From a checkpoint of a small masked image model: encoder layers 14.
Rows from block 3 of the encoder of a small masked image model, named by matrix and row number. Rows with one number within an expert belong to one neuron, the router's apart. Each number is 200 + 20 x the weight over its row's rms, rounded and kept within 0 to 999. All counts start at 0. After the name is the row's rms in percent of the matrix's.
Before each expert's rows are labels from the 100 images, of 14848, where the router gives the expert most weight on average: "responds to" is what is common among them; "colour at peak" is the nearest of a few named colours to the mean colour under the peak. Only what is clearly more common there than usual is listed. The data: regions of photos with short descriptions (Visual Genome). In brackets: how many of the 100.
# router: slot weights (encoder.blocks.3.mlp.router.weight, 16x128, trained with AdamW), inputs 0-127
# up: expert up (encoder.blocks.3.mlp.up, 16x32x128), inputs 0-127
# down: expert down (encoder.blocks.3.mlp.down, 16x128x32, transposed), outputs 0-127

# expert 15
responds to: text has "green" (26)
colour at peak: black (63)
router.15,096,198,205,186,176,180,208,200,205,192,168,175,237,173,188,175,199,251,197,204,191,246,197,197,210,219,209,218,179,174,218,180,208,180,179,183,192,195,209,209,174,174,176,190,196,212,211,229,179,194,171,201,160,223,183,218,226,192,209,224,223,163,205,212,223,201,233,214,195,200,224,204,221,157,212,190,183,226,247,189,196,204,209,193,205,188,180,218,198,205,178,217,227,176,153,199,216,196,207,183,205,172,187,192,190,222,247,159,182,184,189,209,171,197,221,203,215,210,218,202,198,215,162,210,200,222,171,197,199
up.23,109,188,167,206,218,188,200,180,209,203,142,193,157,209,192,191,207,216,245,204,226,215,201,173,206,191,219,172,233,218,208,238,189,201,214,188,222,190,209,164,217,191,176,251,184,211,179,235,218,177,234,243,174,197,223,216,211,228,205,199,210,201,192,195,226,214,198,201,195,185,192,200,190,225,218,160,232,199,180,219,201,184,171,234,209,200,196,211,192,222,198,219,198,210,194,198,205,228,196,211,193,206,203,194,216,209,198,196,180,191,179,204,199,189,186,204,199,192,193,190,233,232,201,161,181,185,205,146,159
down.23,116,174,196,205,196,207,211,168,190,203,204,210,238,173,190,204,186,169,180,212,205,177,215,200,195,189,212,177,224,185,220,170,174,205,164,198,212,194,190,210,218,203,234,176,200,203,223,173,215,229,230,173,251,169,213,183,169,209,195,193,233,203,207,187,162,210,208,204,206,212,208,238,158,219,186,207,169,183,166,176,200,240,178,197,196,213,222,194,195,204,182,174,199,169,198,233,219,204,193,175,194,197,214,220,200,221,168,221,179,183,233,189,230,215,221,199,217,183,177,197,192,198,177,243,178,208,217,220,202
up.24,079,244,166,201,165,191,201,218,198,179,191,192,208,200,159,230,190,213,226,195,208,241,197,188,209,201,209,207,187,223,216,211,200,190,180,233,211,176,184,159,191,214,156,199,212,202,180,212,195,190,222,175,207,179,197,195,192,203,197,212,186,188,214,197,225,210,181,199,219,195,205,213,219,191,210,155,223,206,225,175,169,197,176,223,188,213,191,170,168,230,234,181,225,215,226,212,212,160,204,208,235,197,220,207,192,210,219,143,204,206,178,213,191,221,217,190,219,219,187,215,198,191,177,208,183,173,209,200,146
down.24,107,178,208,217,216,159,233,214,206,192,183,157,203,160,176,205,201,189,163,170,207,194,195,188,201,194,210,202,239,200,197,201,194,208,173,213,188,186,214,222,176,197,239,189,158,205,185,173,170,203,188,179,179,184,195,170,199,224,224,200,191,204,227,219,192,226,216,218,206,209,207,250,153,189,222,204,180,169,193,203,240,230,173,207,212,217,194,170,184,200,167,169,188,175,202,210,232,196,207,196,214,212,205,224,200,179,201,229,183,209,209,189,192,218,207,230,237,198,196,201,235,181,187,216,196,208,183,211,227
up.25,094,207,181,177,206,181,198,202,179,221,158,223,172,197,189,201,218,213,216,190,247,218,184,166,174,216,188,188,219,192,181,162,184,243,172,228,206,207,198,183,197,192,211,214,178,208,192,205,199,210,196,184,219,190,220,199,192,198,202,159,213,187,223,226,215,200,193,219,158,163,184,179,193,201,205,169,209,204,217,226,189,213,213,179,226,228,189,168,221,193,199,214,169,211,217,166,249,253,193,195,224,232,212,222,211,187,194,195,165,169,187,196,209,192,186,178,195,215,180,215,233,211,191,196,177,205,217,183,185
down.25,102,170,184,208,185,194,235,184,177,215,156,218,212,181,189,216,165,218,174,192,211,221,202,181,198,220,166,169,226,192,204,182,198,198,220,179,181,201,217,241,208,239,200,181,226,195,193,175,195,221,208,225,212,191,212,200,187,216,220,207,175,193,170,219,192,213,250,220,212,181,209,281,206,194,229,199,188,192,163,221,214,199,176,209,193,223,177,192,218,218,183,185,201,206,207,207,193,217,213,191,226,222,202,170,200,205,178,172,171,195,227,208,209,197,189,183,241,198,181,213,167,201,198,209,201,210,205,183,185

# expert 12
responds to: text has "sky" (77); text has "blue" (51); text has "clouds" (30)
colour at peak: white (25)
router.12,154,204,226,205,215,209,196,201,215,232,200,206,219,193,222,227,219,184,156,180,209,197,199,209,207,182,231,204,202,215,203,216,184,248,182,191,168,184,188,190,194,163,232,207,190,210,220,174,211,221,242,206,230,179,233,145,202,224,197,189,175,198,205,190,164,222,190,206,207,194,162,203,163,228,215,251,178,191,163,186,220,202,220,211,186,195,188,191,190,202,189,201,174,200,199,203,198,177,185,190,215,186,184,194,187,209,156,213,220,250,196,200,223,199,187,187,205,174,211,179,212,195,211,214,211,231,199,240,198
up.23,092,206,211,197,216,237,230,201,186,232,211,196,220,234,227,185,189,200,167,172,188,196,155,241,210,153,210,224,215,205,183,205,173,203,179,197,194,174,205,219,201,181,220,224,177,202,188,205,205,175,197,207,214,213,186,195,182,167,196,203,199,205,230,196,180,191,212,217,186,184,192,238,176,207,180,178,224,194,166,189,205,188,227,182,235,215,182,211,204,204,205,150,196,178,220,200,229,217,188,206,216,217,214,203,189,179,199,161,181,219,173,174,171,210,207,174,198,180,237,199,195,190,205,249,195,222,192,185,237
down.23,097,191,190,192,194,171,180,231,209,187,189,196,194,182,169,213,211,200,206,193,188,227,256,180,198,260,195,192,183,193,205,197,202,194,212,196,217,221,182,169,204,215,178,179,222,202,206,184,214,236,180,195,174,178,195,225,215,201,198,203,165,193,159,221,222,210,198,177,197,203,206,180,211,198,212,226,179,205,233,221,187,225,180,202,166,190,212,194,206,198,194,240,191,220,190,190,175,180,219,189,195,182,174,173,223,231,182,234,219,193,210,213,217,194,223,230,205,211,194,184,199,233,157,134,206,206,218,210,180
up.24,114,211,206,195,227,198,186,205,177,231,225,212,198,195,203,213,231,163,201,200,191,206,158,182,179,188,199,201,221,212,194,204,180,228,194,210,206,174,166,243,218,174,201,208,209,220,183,188,203,204,205,199,206,163,219,195,226,241,265,198,157,195,202,195,191,231,171,187,182,190,214,174,201,232,195,176,205,217,201,210,158,153,204,204,211,211,181,196,215,202,195,198,194,209,179,229,198,148,206,198,195,194,213,188,187,215,186,161,210,226,171,177,235,199,185,177,205,228,208,178,215,231,199,185,196,219,208,195,214
down.24,101,187,214,207,183,201,195,187,202,152,184,204,205,201,187,189,178,218,189,215,202,194,249,226,213,202,200,205,189,182,201,182,210,204,208,192,204,210,232,169,185,215,206,206,189,205,208,222,193,191,184,187,200,209,186,202,181,172,134,213,240,189,210,198,213,167,205,198,216,212,197,222,209,188,197,252,176,191,182,197,250,250,175,195,171,195,216,209,169,213,205,185,199,214,217,162,210,249,184,208,207,219,177,233,213,173,189,210,196,184,236,235,174,209,209,222,186,182,189,228,190,182,201,231,202,179,214,204,180
up.25,116,195,207,195,258,234,209,214,198,222,182,204,229,195,184,174,220,214,212,194,199,185,230,187,215,188,193,184,187,214,214,193,189,203,230,215,191,175,189,195,162,164,217,203,194,222,203,222,219,204,175,195,238,151,221,166,196,198,194,192,197,204,200,203,188,165,209,202,199,187,218,192,172,168,205,233,205,230,187,231,207,175,198,193,233,196,204,188,178,221,207,139,150,214,199,224,196,228,184,213,205,209,194,213,199,200,173,198,219,214,203,203,159,207,210,174,187,188,172,174,215,215,214,226,200,221,206,240,186
down.25,106,204,209,208,155,179,201,169,200,191,231,223,201,201,203,231,185,181,189,198,207,205,183,207,185,212,205,241,202,196,179,195,189,229,177,189,195,205,194,219,227,247,198,184,207,172,188,175,200,192,244,200,170,242,205,225,198,202,214,200,210,194,205,188,209,219,176,192,216,205,196,201,217,234,184,163,187,159,204,168,201,202,197,213,153,192,206,229,230,172,180,242,240,193,200,160,180,178,191,210,183,193,220,169,194,212,198,194,208,195,193,204,243,188,205,210,225,213,217,238,181,183,188,177,211,188,201,159,201

# expert 11
responds to: text has "water" (27)
colour at peak: grey (61)
router.11,085,203,227,220,209,215,158,197,188,184,202,189,204,190,204,196,209,194,189,183,210,192,163,171,227,191,228,216,204,241,179,223,200,138,176,222,205,229,206,175,196,199,194,202,184,189,230,210,194,218,184,198,234,212,195,224,199,178,202,199,216,202,226,213,225,202,207,220,189,233,156,174,191,188,178,167,185,184,213,151,200,210,209,226,230,232,240,229,209,201,208,191,190,179,209,190,186,180,184,211,200,186,184,176,225,240,197,186,228,204,216,188,226,193,231,242,194,185,200,193,219,164,187,195,221,203,198,208,193
up.23,100,200,186,213,225,184,208,189,225,200,211,226,195,226,221,205,232,181,199,189,223,196,197,211,203,207,211,197,166,187,193,214,232,240,198,188,201,180,205,182,188,233,154,201,206,176,199,217,189,202,173,187,148,192,209,203,199,186,215,204,196,199,209,186,221,196,171,203,205,196,169,184,206,198,163,186,244,213,172,220,205,196,219,235,173,213,202,197,159,216,209,202,162,215,175,176,203,226,160,225,208,220,194,208,196,166,184,189,212,167,207,225,185,241,221,219,151,176,217,160,218,194,199,191,201,202,186,173,204
down.23,104,194,210,176,176,198,179,171,209,228,211,230,217,196,196,178,194,222,185,206,199,211,207,221,170,242,218,170,210,183,196,184,201,185,238,193,179,218,182,232,216,193,233,165,209,177,189,189,228,240,226,180,218,217,221,168,183,185,183,204,196,195,211,209,181,202,208,188,172,202,215,218,208,201,177,216,145,227,173,198,194,215,228,187,218,184,170,184,174,225,221,210,212,205,220,226,201,177,209,179,204,184,209,192,207,184,220,212,206,223,214,194,238,156,171,176,240,212,165,229,186,196,190,214,180,194,204,216,212
up.24,089,183,191,223,203,185,183,215,204,198,204,170,193,176,199,198,241,211,203,202,199,180,236,161,199,236,170,197,159,195,223,182,181,194,225,230,207,240,196,187,184,204,162,196,176,193,193,199,209,175,222,218,190,200,223,199,189,176,232,208,211,208,204,208,218,182,183,177,194,151,207,178,218,171,226,168,230,202,221,211,177,167,222,210,207,203,206,172,211,229,242,225,220,192,246,162,183,173,211,210,216,204,211,234,197,216,220,197,195,221,177,197,173,198,173,210,177,190,207,207,202,173,198,206,222,193,206,217,181
down.24,081,204,215,235,203,207,220,211,247,218,227,187,188,192,190,216,204,150,178,153,182,189,208,197,224,158,192,178,234,248,195,237,204,186,194,201,200,210,202,183,196,203,211,184,185,200,199,203,185,196,212,197,200,179,199,206,184,208,206,197,218,181,191,213,210,222,215,236,190,232,196,229,156,190,234,183,188,218,193,207,213,194,173,201,213,180,222,212,224,167,187,184,204,166,177,220,196,173,208,186,209,193,202,206,225,170,170,207,222,207,167,234,203,174,208,241,200,176,211,202,233,205,193,233,234,206,182,218,212
up.25,101,201,212,195,244,192,216,181,236,203,209,198,160,197,186,148,196,205,193,201,190,192,174,222,218,196,222,219,162,187,190,215,183,220,178,183,194,194,197,187,232,211,247,206,206,190,185,197,196,235,184,214,209,222,172,222,180,194,187,193,185,189,185,212,200,174,193,220,209,219,186,201,197,189,207,207,193,234,191,193,210,236,198,191,177,205,215,200,273,201,197,213,188,207,178,217,198,204,189,218,259,207,226,157,171,209,183,237,180,198,228,171,208,185,194,239,200,187,201,199,185,209,188,216,178,187,215,192,175
down.25,109,196,176,200,184,211,231,217,159,214,219,183,209,192,175,200,209,186,180,226,196,178,210,194,237,184,224,221,241,222,181,219,181,163,197,195,224,178,201,159,205,184,182,214,195,173,205,189,197,199,242,187,221,210,199,192,173,226,224,178,205,182,209,175,162,244,237,186,180,169,200,211,169,192,217,213,206,187,201,183,179,205,171,211,185,165,219,195,181,189,207,205,215,173,215,231,232,183,173,220,182,187,211,201,214,203,202,200,240,208,214,210,205,170,244,186,187,203,213,204,189,183,218,187,207,180,196,238,206