{
  "model": "masked image model",
  "dataset": "regions of photos with short descriptions (Visual Genome)",
  "train_examples": 101725,
  "image_size": 48,
  "crop_scale_min": 0.7,
  "horizontal_flip": true,
  "translate": 0.06,
  "method": "mae",
  "mask_ratio": 0.6,
  "loss": "mse",
  "encoder_arch": "vit",
  "encoder_norm": "layernorm",
  "encoder_norm_position": "pre",
  "encoder_activation": "gelu",
  "encoder_mlp_ratio": 6,
  "encoder_head_dim": 64,
  "encoder_fused_qkv": true,
  "encoder_bias": "all",
  "encoder_qk_norm": false,
  "encoder_parallel_block": false,
  "encoder_inner_norm": false,
  "encoder_moe": "soft",
  "encoder_num_experts": 16,
  "encoder_moe_every": 2,
  "encoder_expert_mlp_ratio": 0.25,
  "encoder_slots_per_expert": 1,
  "encoder_shared_expert": true,
  "encoder_patch_size": [6, 6],
  "encoder_layers": 14,
  "encoder_width": 128,
  "encoder_positions": "learned",
  "decoder_width": 256,
  "norm_pix_loss": true,
  "decoder_layers": 3,
  "residual_init": "none",
  "optimizer": "soap",
  "beta2": 0.99,
  "learning_rate": 0.0045,
  "beta1": 0.95,
  "shampoo_beta": 0.95,
  "eps": 1e-08,
  "precondition_frequency": 25,
  "max_precond_dim": 1536,
  "one_sided": false,
  "adamw_lr_other_params": 0.0021,
  "max_grad_norm": 5.0,
  "max_steps": 9100,
  "batch_size": 512,
  "epochs": 45.8,
  "lr_schedule": "cosine_restarts",
  "final_lr_fraction": 0.1,
  "warmup_steps": 1820,
  "weight_decay": 0.03,
  "adamw_weight_decay_other_params": 0.05
}
Rows from block 10 of the encoder of a small masked image model, named by matrix and row number. Rows with one number belong to one neuron. Each number is 128 + 24 x the weight over its row's rms, rounded and kept within 0 to 255. All counts start at 0. Numbers have three digits each.
After each neuron's rows are labels from the 100 images, of 14848, where the neuron reaches its highest value: "strongest on" is what is common among them. Only what is clearly more common there than usual is listed. The data: regions of photos with short descriptions (Visual Genome). In brackets: how many of the 100.
# fc1: MLP up (encoder.blocks.10.mlp.fc1.weight, 768x128), inputs 0-127
# fc2: MLP down (encoder.blocks.10.mlp.fc2.weight, 128x768, transposed), outputs 0-127

fc1.212:165083072124102106139142150151092118153089107112099133130152125143144151130145135169146127121123117125121087162188134168101178154109128102128091091147137141149130113175136131120115137119126122119119105128093147124105150094097123091152141115138146100127099121127105137136118148102130142073127181132093101127070139152149137142157129108139126141198114105117145136106173131131150115142120
fc2.212:158128145106137150142172107119152096120130132110120137134108075135160145159114117146141139127170120141130151119148173167092116196114090137143121119127122122113129100113151149118111130140104136098176129107145129124117102129108134152121116172143185130089092115105143155138052176128077145109152104087134129158109114166145114157124131093145124099170117116124131122151110120097138108147147
strongest on: text has "white" (28)

fc1.477:125127069157118143076096070122114170078148140154106103100155137106140116126180185141124109126165135150187149122137130095146121102105139121114119132118123109141105102136117122092114141152175110172134155102123096107138139113138147096102136141134146122163121129111136131109117126147126115166126139122173140111147120140132172156173104103120109154120183145098101127124113126137098131089128
fc2.477:144140090118088145078132138151063152080128118132112131098132165081108153136155093129144138129109117141136127148129103187161131119113121154123141112126136152110128118055146109114158096127162123148092116110109140133148097137119197113085158137145131123128092113110129140141127154117118143132155165108126140137147122101137168131087113135115150154113132131073140159131106124132105158100169
strongest on: text has "sign" (27)

fc1.159:110137135135081144127145123103115164112104127113131115167091104113074149161154090166101125089148115122128104108127127130148121114113115143124145150105147169068159071120141118127101106110131128194168124141106132126079100109121175145111154105135100139158102149124148119137136115118176134145134167135188134135151134109116119166136132165115125108156125135101106134145128101115117164086143
fc2.159:151091078128088154164182118138107132127152122109078131134110117108085135124141203115119111125154152125149147160105113144127161184152111108127138099130134126146100079145107125107091171120112116182113144149108141158090134153143165118109118158124085116134131147114167118128130132151145079145130127137124179123164108120169137111095105114133150118142138122100108140164130133137121108144136
strongest on: text has "sign" (28)

fc1.622:155145140112124120119145128143105144140111132093142144127108142100082135138125081130163149119153160107120146117101118157094128116144155101177119130096156181072122093063115133116127125141143130182118103075105113107121142116084113101127157106123133123127114140146122144130092096126136131134138187123133115191141113073131114164131112193125129132151145135143140141144148128166154137117127
fc2.622:099124139096122109170123118088126104143150111119075102117157102089161112140138155132130149111139120097148157152138138115129130156112156136116152153187142097145143119173130136164092145158108108124132148157140148138129131148098152135114117141165132103114132124134107117140158098133097124123083035146127181110121111165117183153136157114117147123111111114092103086125145112116131102153118
strongest on: text has "sign" (26)

fc1.573:131129098114125085133120156190131081168070136161165172132139140124161149143145131124147113150120116125124136120090101128098085120154112158148125145160150089173129122145129142140123141141148137137115117086093122082162127142141144093135153104147133092146101134134141182121165131117153076128129107117163163118126123130135138131096079128113144142118101100146123120127150141149115097115063
fc2.573:155120184111143170150134129053150155123196129128164116094107151138126109134146128142111145116153133149138125160165150103166118151116154096138131141118133145095169158119138105143134113131101158164164162134151121143133099123149126173136100146126122133114153106139104133103123110119090168129140163133115082142110147125143144115154123161149092161158165176115137107119112115167129153127166
strongest on: text has "zebra" (30)

fc1.374:095127106126124177099128104101137162107120126129112093108117109103115136141156134179099114118131131105175195124119132166103126115115082148175137122132121118106120107095143151144148084149153132140134158118124157130130156119108193102085127139150122069130161126119099094094149121158103106174137138104163138143165130176128155107108166121121112155128109083121121137131136148128134135126141
fc2.374:132112146145115166094132102112132170118126122091156107165139117138111135157150165172137105148107140119174139141101126140092146110129162103081164126102138160145078118169145163123117123114108089157096093126128147151116133122098167099109156145123135127133088108089126117140135110171151127180167127110129157102153137120134126095100134074129140135109163086084123142150132109144110104107119
strongest on: text has "sign" (25)

fc1.416:112145100152119154123133148154113146098073134122131084143088182132167133175132143130116128173122101141073123125156104116139128128104141122145147105145125173155157093128093142144159130111122132152132135150115141161129093095118134141152114097116085138146109130121166169121111157138115150122100133127136086127130153081141143117100137108110111112100181072091122147124127108096068113139129
fc2.416:107138133161145118145136110117119083110139110140144186155141135130141121118128161077140130093084121139130129170092167098149101135167087144117137113138162092140128147141116102135106195118117083089103142108129110131175142159160119111096134128159096132143102141112091142094110126165134184100110101122122147100126146145089152128125091125123113093135087115123150093133117149134155138128151
strongest on: text has "zebra" (25)

fc1.304:151140132118107104124152145145134113159106133148102156150101141113151141094091077106120090165121082124111137156126135122122096115103109114147115111150140088170153150148103119132099097171117134134116140076102122100123140113134127165105115127107100080138082127104137166099178103105119108104114087129145155130088108129153170128098062139124127134144104108121112130124167102113108121092100
fc2.304:106100103100096137137097123068122128085152115123166085057141112121122102140139131131108135094130138120110116128124084098109115117110134115100104130103106134094116096102095098125129119095135140119137129102128097112137079110102114072131107094121126124114145081155078104120085117113120111114131152097113075103114125117128079094132140123133096106108113119118124098105078117145100103143123
strongest on: text has "zebra" (29)

fc1.760:133132134147156075140144132137122097170087134181170166154115155127160142149116105144164130159134120114113173158109131143123084139119150155154124132166141088150109132164124119156104111162130179152133160061114116102158155086145162123115150121149132106135106130141145167152135108100128117118143150126168159124125129141136164120091089130122149140137093121139144122127165146151136102096101
fc2.760:126122152091092194122118152093132157112185112118117110067133131121104103089158125115107126107144122146124085118161125077113129109113101079125113127105128145129151161096137099127126111096141106132134120129132121121103074146130102142146096146109126119104138097109082134081130107136078108119112104115103075123109134116160113125150119158144076130135161122119104101120092087120117135138134
strongest on: text has "zebra" (28)

fc1.680:098143105112117145089134112139130085108115122126151124129151064132065120129170159107159082178142123130140151142117127106109086181153128127114090109146109115120131130112124151112130089138158132142128129117144102133186148167137138113143129111087075161116129121113099108083124143133131127161124122120131163168128121181139137121137113124153097157160128121096106118170138158142114177111131
fc2.680:132104164125101159086120129102119119117121120185086139132142121149120162065157141067156118093154092108164142108144134128128100093090137123108111124146138131104194114082122166132132132150091163142163125131145111158134106138167126109151116125125151150122140135156125151101114154090102153146139123137131123088121136144099175113173121112111153162087105114122142152117138120098123135106138
strongest on: text has "green" (25)

fc1.198:146132095105147189155154149120132137119084106118089127145121122115101083158159104153141115134178115177164123141107145131145136135169101123209121127125133143163142116106162111138128131103136137126122148132135153114151126122134140117100134105099088152146123121112181127103126178149117126115097150111107116096142133105111165119140080170097100164118132156112133150100121128091083116104125
fc2.198:150075134101084151182142108109106127135124136091091108155171140132120112151130110139093106168148157119144073165128080119093140097142139120116100166120175070102111139155119152154132117088120163125110100155130139126089150127170131136130125130150128131160147166097132101137135166153115128114139094156115140122089104136164116123137111118145125130113166151107130111117158091122139125137092
strongest on: text has "zebra" (27)

fc1.489:190128139148128132159137111126132113109134102116134169157095143139147073111113115103127117152091091118099100148141114130150111138085113099153170112137133112102131156139134130153109111133104147125151141124103116151102154094104117153152107128101142153106105162128137118144133129140165123146121149103088131126070185132163143116078121127094130103137120138163098189125194111156105141104145
fc2.489:067155124112108141120133139144122135154138144168184104090162178133155159132152120151129112114175158156165175172144136120104124110152143147145121107113121137157145112132121133137159110109166124124094130123155139115158113143138125094145148120137109116131156101145123147087125125143113114113142128161136111141139091112117110158141150114152116148100161129087152056152064119094137108168106
strongest on: text has "zebra" (30)

fc1.534:177161125149130087126132128156141106167114161161153130153108138117134157110119104164153128147136108099136156174094156175125117142120119139155136103132145089179109125169106102149102109177140123150132165071123145090120161102140163121115138147129133093122091098105137159110156111132151131130143128116167144096116111144112150124127114146111158125137100114113129079110146113120157091132067
fc2.534:095100141126110153164109139094120150116171110126162117081155145116126122168145148104111139120143144181108118100165095090137110151141131115106110177167151183079143143103169123143145146090146161137130118145136112133151085162148118143122107114144118140134167139167107134126103144116102121111129163154116099160151158118186117128130109137151102157140154125154130153150122134170115127145167
strongest on: text has "zebra" (26)

fc1.142:146154106159142158113149122122121135160078121176152140123141150124111144116155174103140099131135142113096141131142086111126075115126136130157153127108181126129116152123083138131117131158129099144154108100158110151152152126104131089131142113135139074111110113161143133150137112133141090097148140126149149127113083114140090121113103166101132107135131062122107159156175120131116070096087
fc2.142:143118151124112100135102148121143110110194144124139125094124143139162146150104084173125154114130078157112132096110154135088128171136117108145117162141110118138166103132138103152148095124143183116128157095106112085132089105143150148149109101156149117168130137083078125116133105162086152149102094116141075133108141133130163146147097106133095140114104158119106106124124116149118130150141
strongest on: text has "zebra" (26)

fc1.249:123128128119132109097107137149183092137060129161136169113110135148151133125137155128122112109073148126104114148102085116144114114153125145140129138121158103118144128187088133124127126107108099130162112109132091095150136106139137146113137096134126102136102124116163198153168120118137099117137115117116142130093125116146153109128111137056086137112153130130124124103169121170092084141091
fc2.249:142139140141104151148144154116097137129182124119175116113146147143129126148125071136146103138180092140155130099123119117100112135086151089102088133148083097151116119087138113144114110156151150135098160108131116140125101123107120100157126133117148127135179102143084061096091127139125133129138125104131077108141134152134092129120103124204116122156099103135123123123109095123159146132127
strongest on: text has "zebra" (25)

fc1.650:167129125103135111110125144154127112173117102168120164158123143156149148127122118110133098156140133124129123144131124135139117130146139171147113104105139081146106165133109117146120090146113113165143139086112078075140150125135141133124147119126134060151120182121148168136124104121119081176125127122160123148095153109158153093123085154102090136068123110138123127121162171143109106107099
fc2.650:125140155154134160159151137102155182126164157142189124090132160117125101145147131160146165133156114157122129131156129109104096140116128086132154175157123146120151106140147134160133127138169155106141148140146158169149114136118114133145126130168147156112142064131107119106175123111143128104145177127144118089132121153129125154148144156170160147172129145134126113131124092148173157156159
strongest on: text has "zebra" (28)

fc1.244:154092145135148122106120110124117149110089148098126125159102131129170136118138102083127125200134139097201134141153152117129138146127112150159146095147141100126098074139103172164123093144161130148095133162123119091158117145103166147167121070124130121130137078133134126127130134114126102116109127114126149107112117097101098144118158170153123142112160167113127094147145126151101115129146
fc2.244:153137129146157109166107127112133117098103087107135140178129131119142127135122098173096085132112162070117140108117123113131140161092149092146166118099127106112121132147158134175123169122104133143071160140146131055138151149104122071139115149168118141131132138155155138145137123144113084123092105126138158133146109090118113122140122122191121136130182132111128119124147121108103104122118
strongest on: text has "zebra" (26)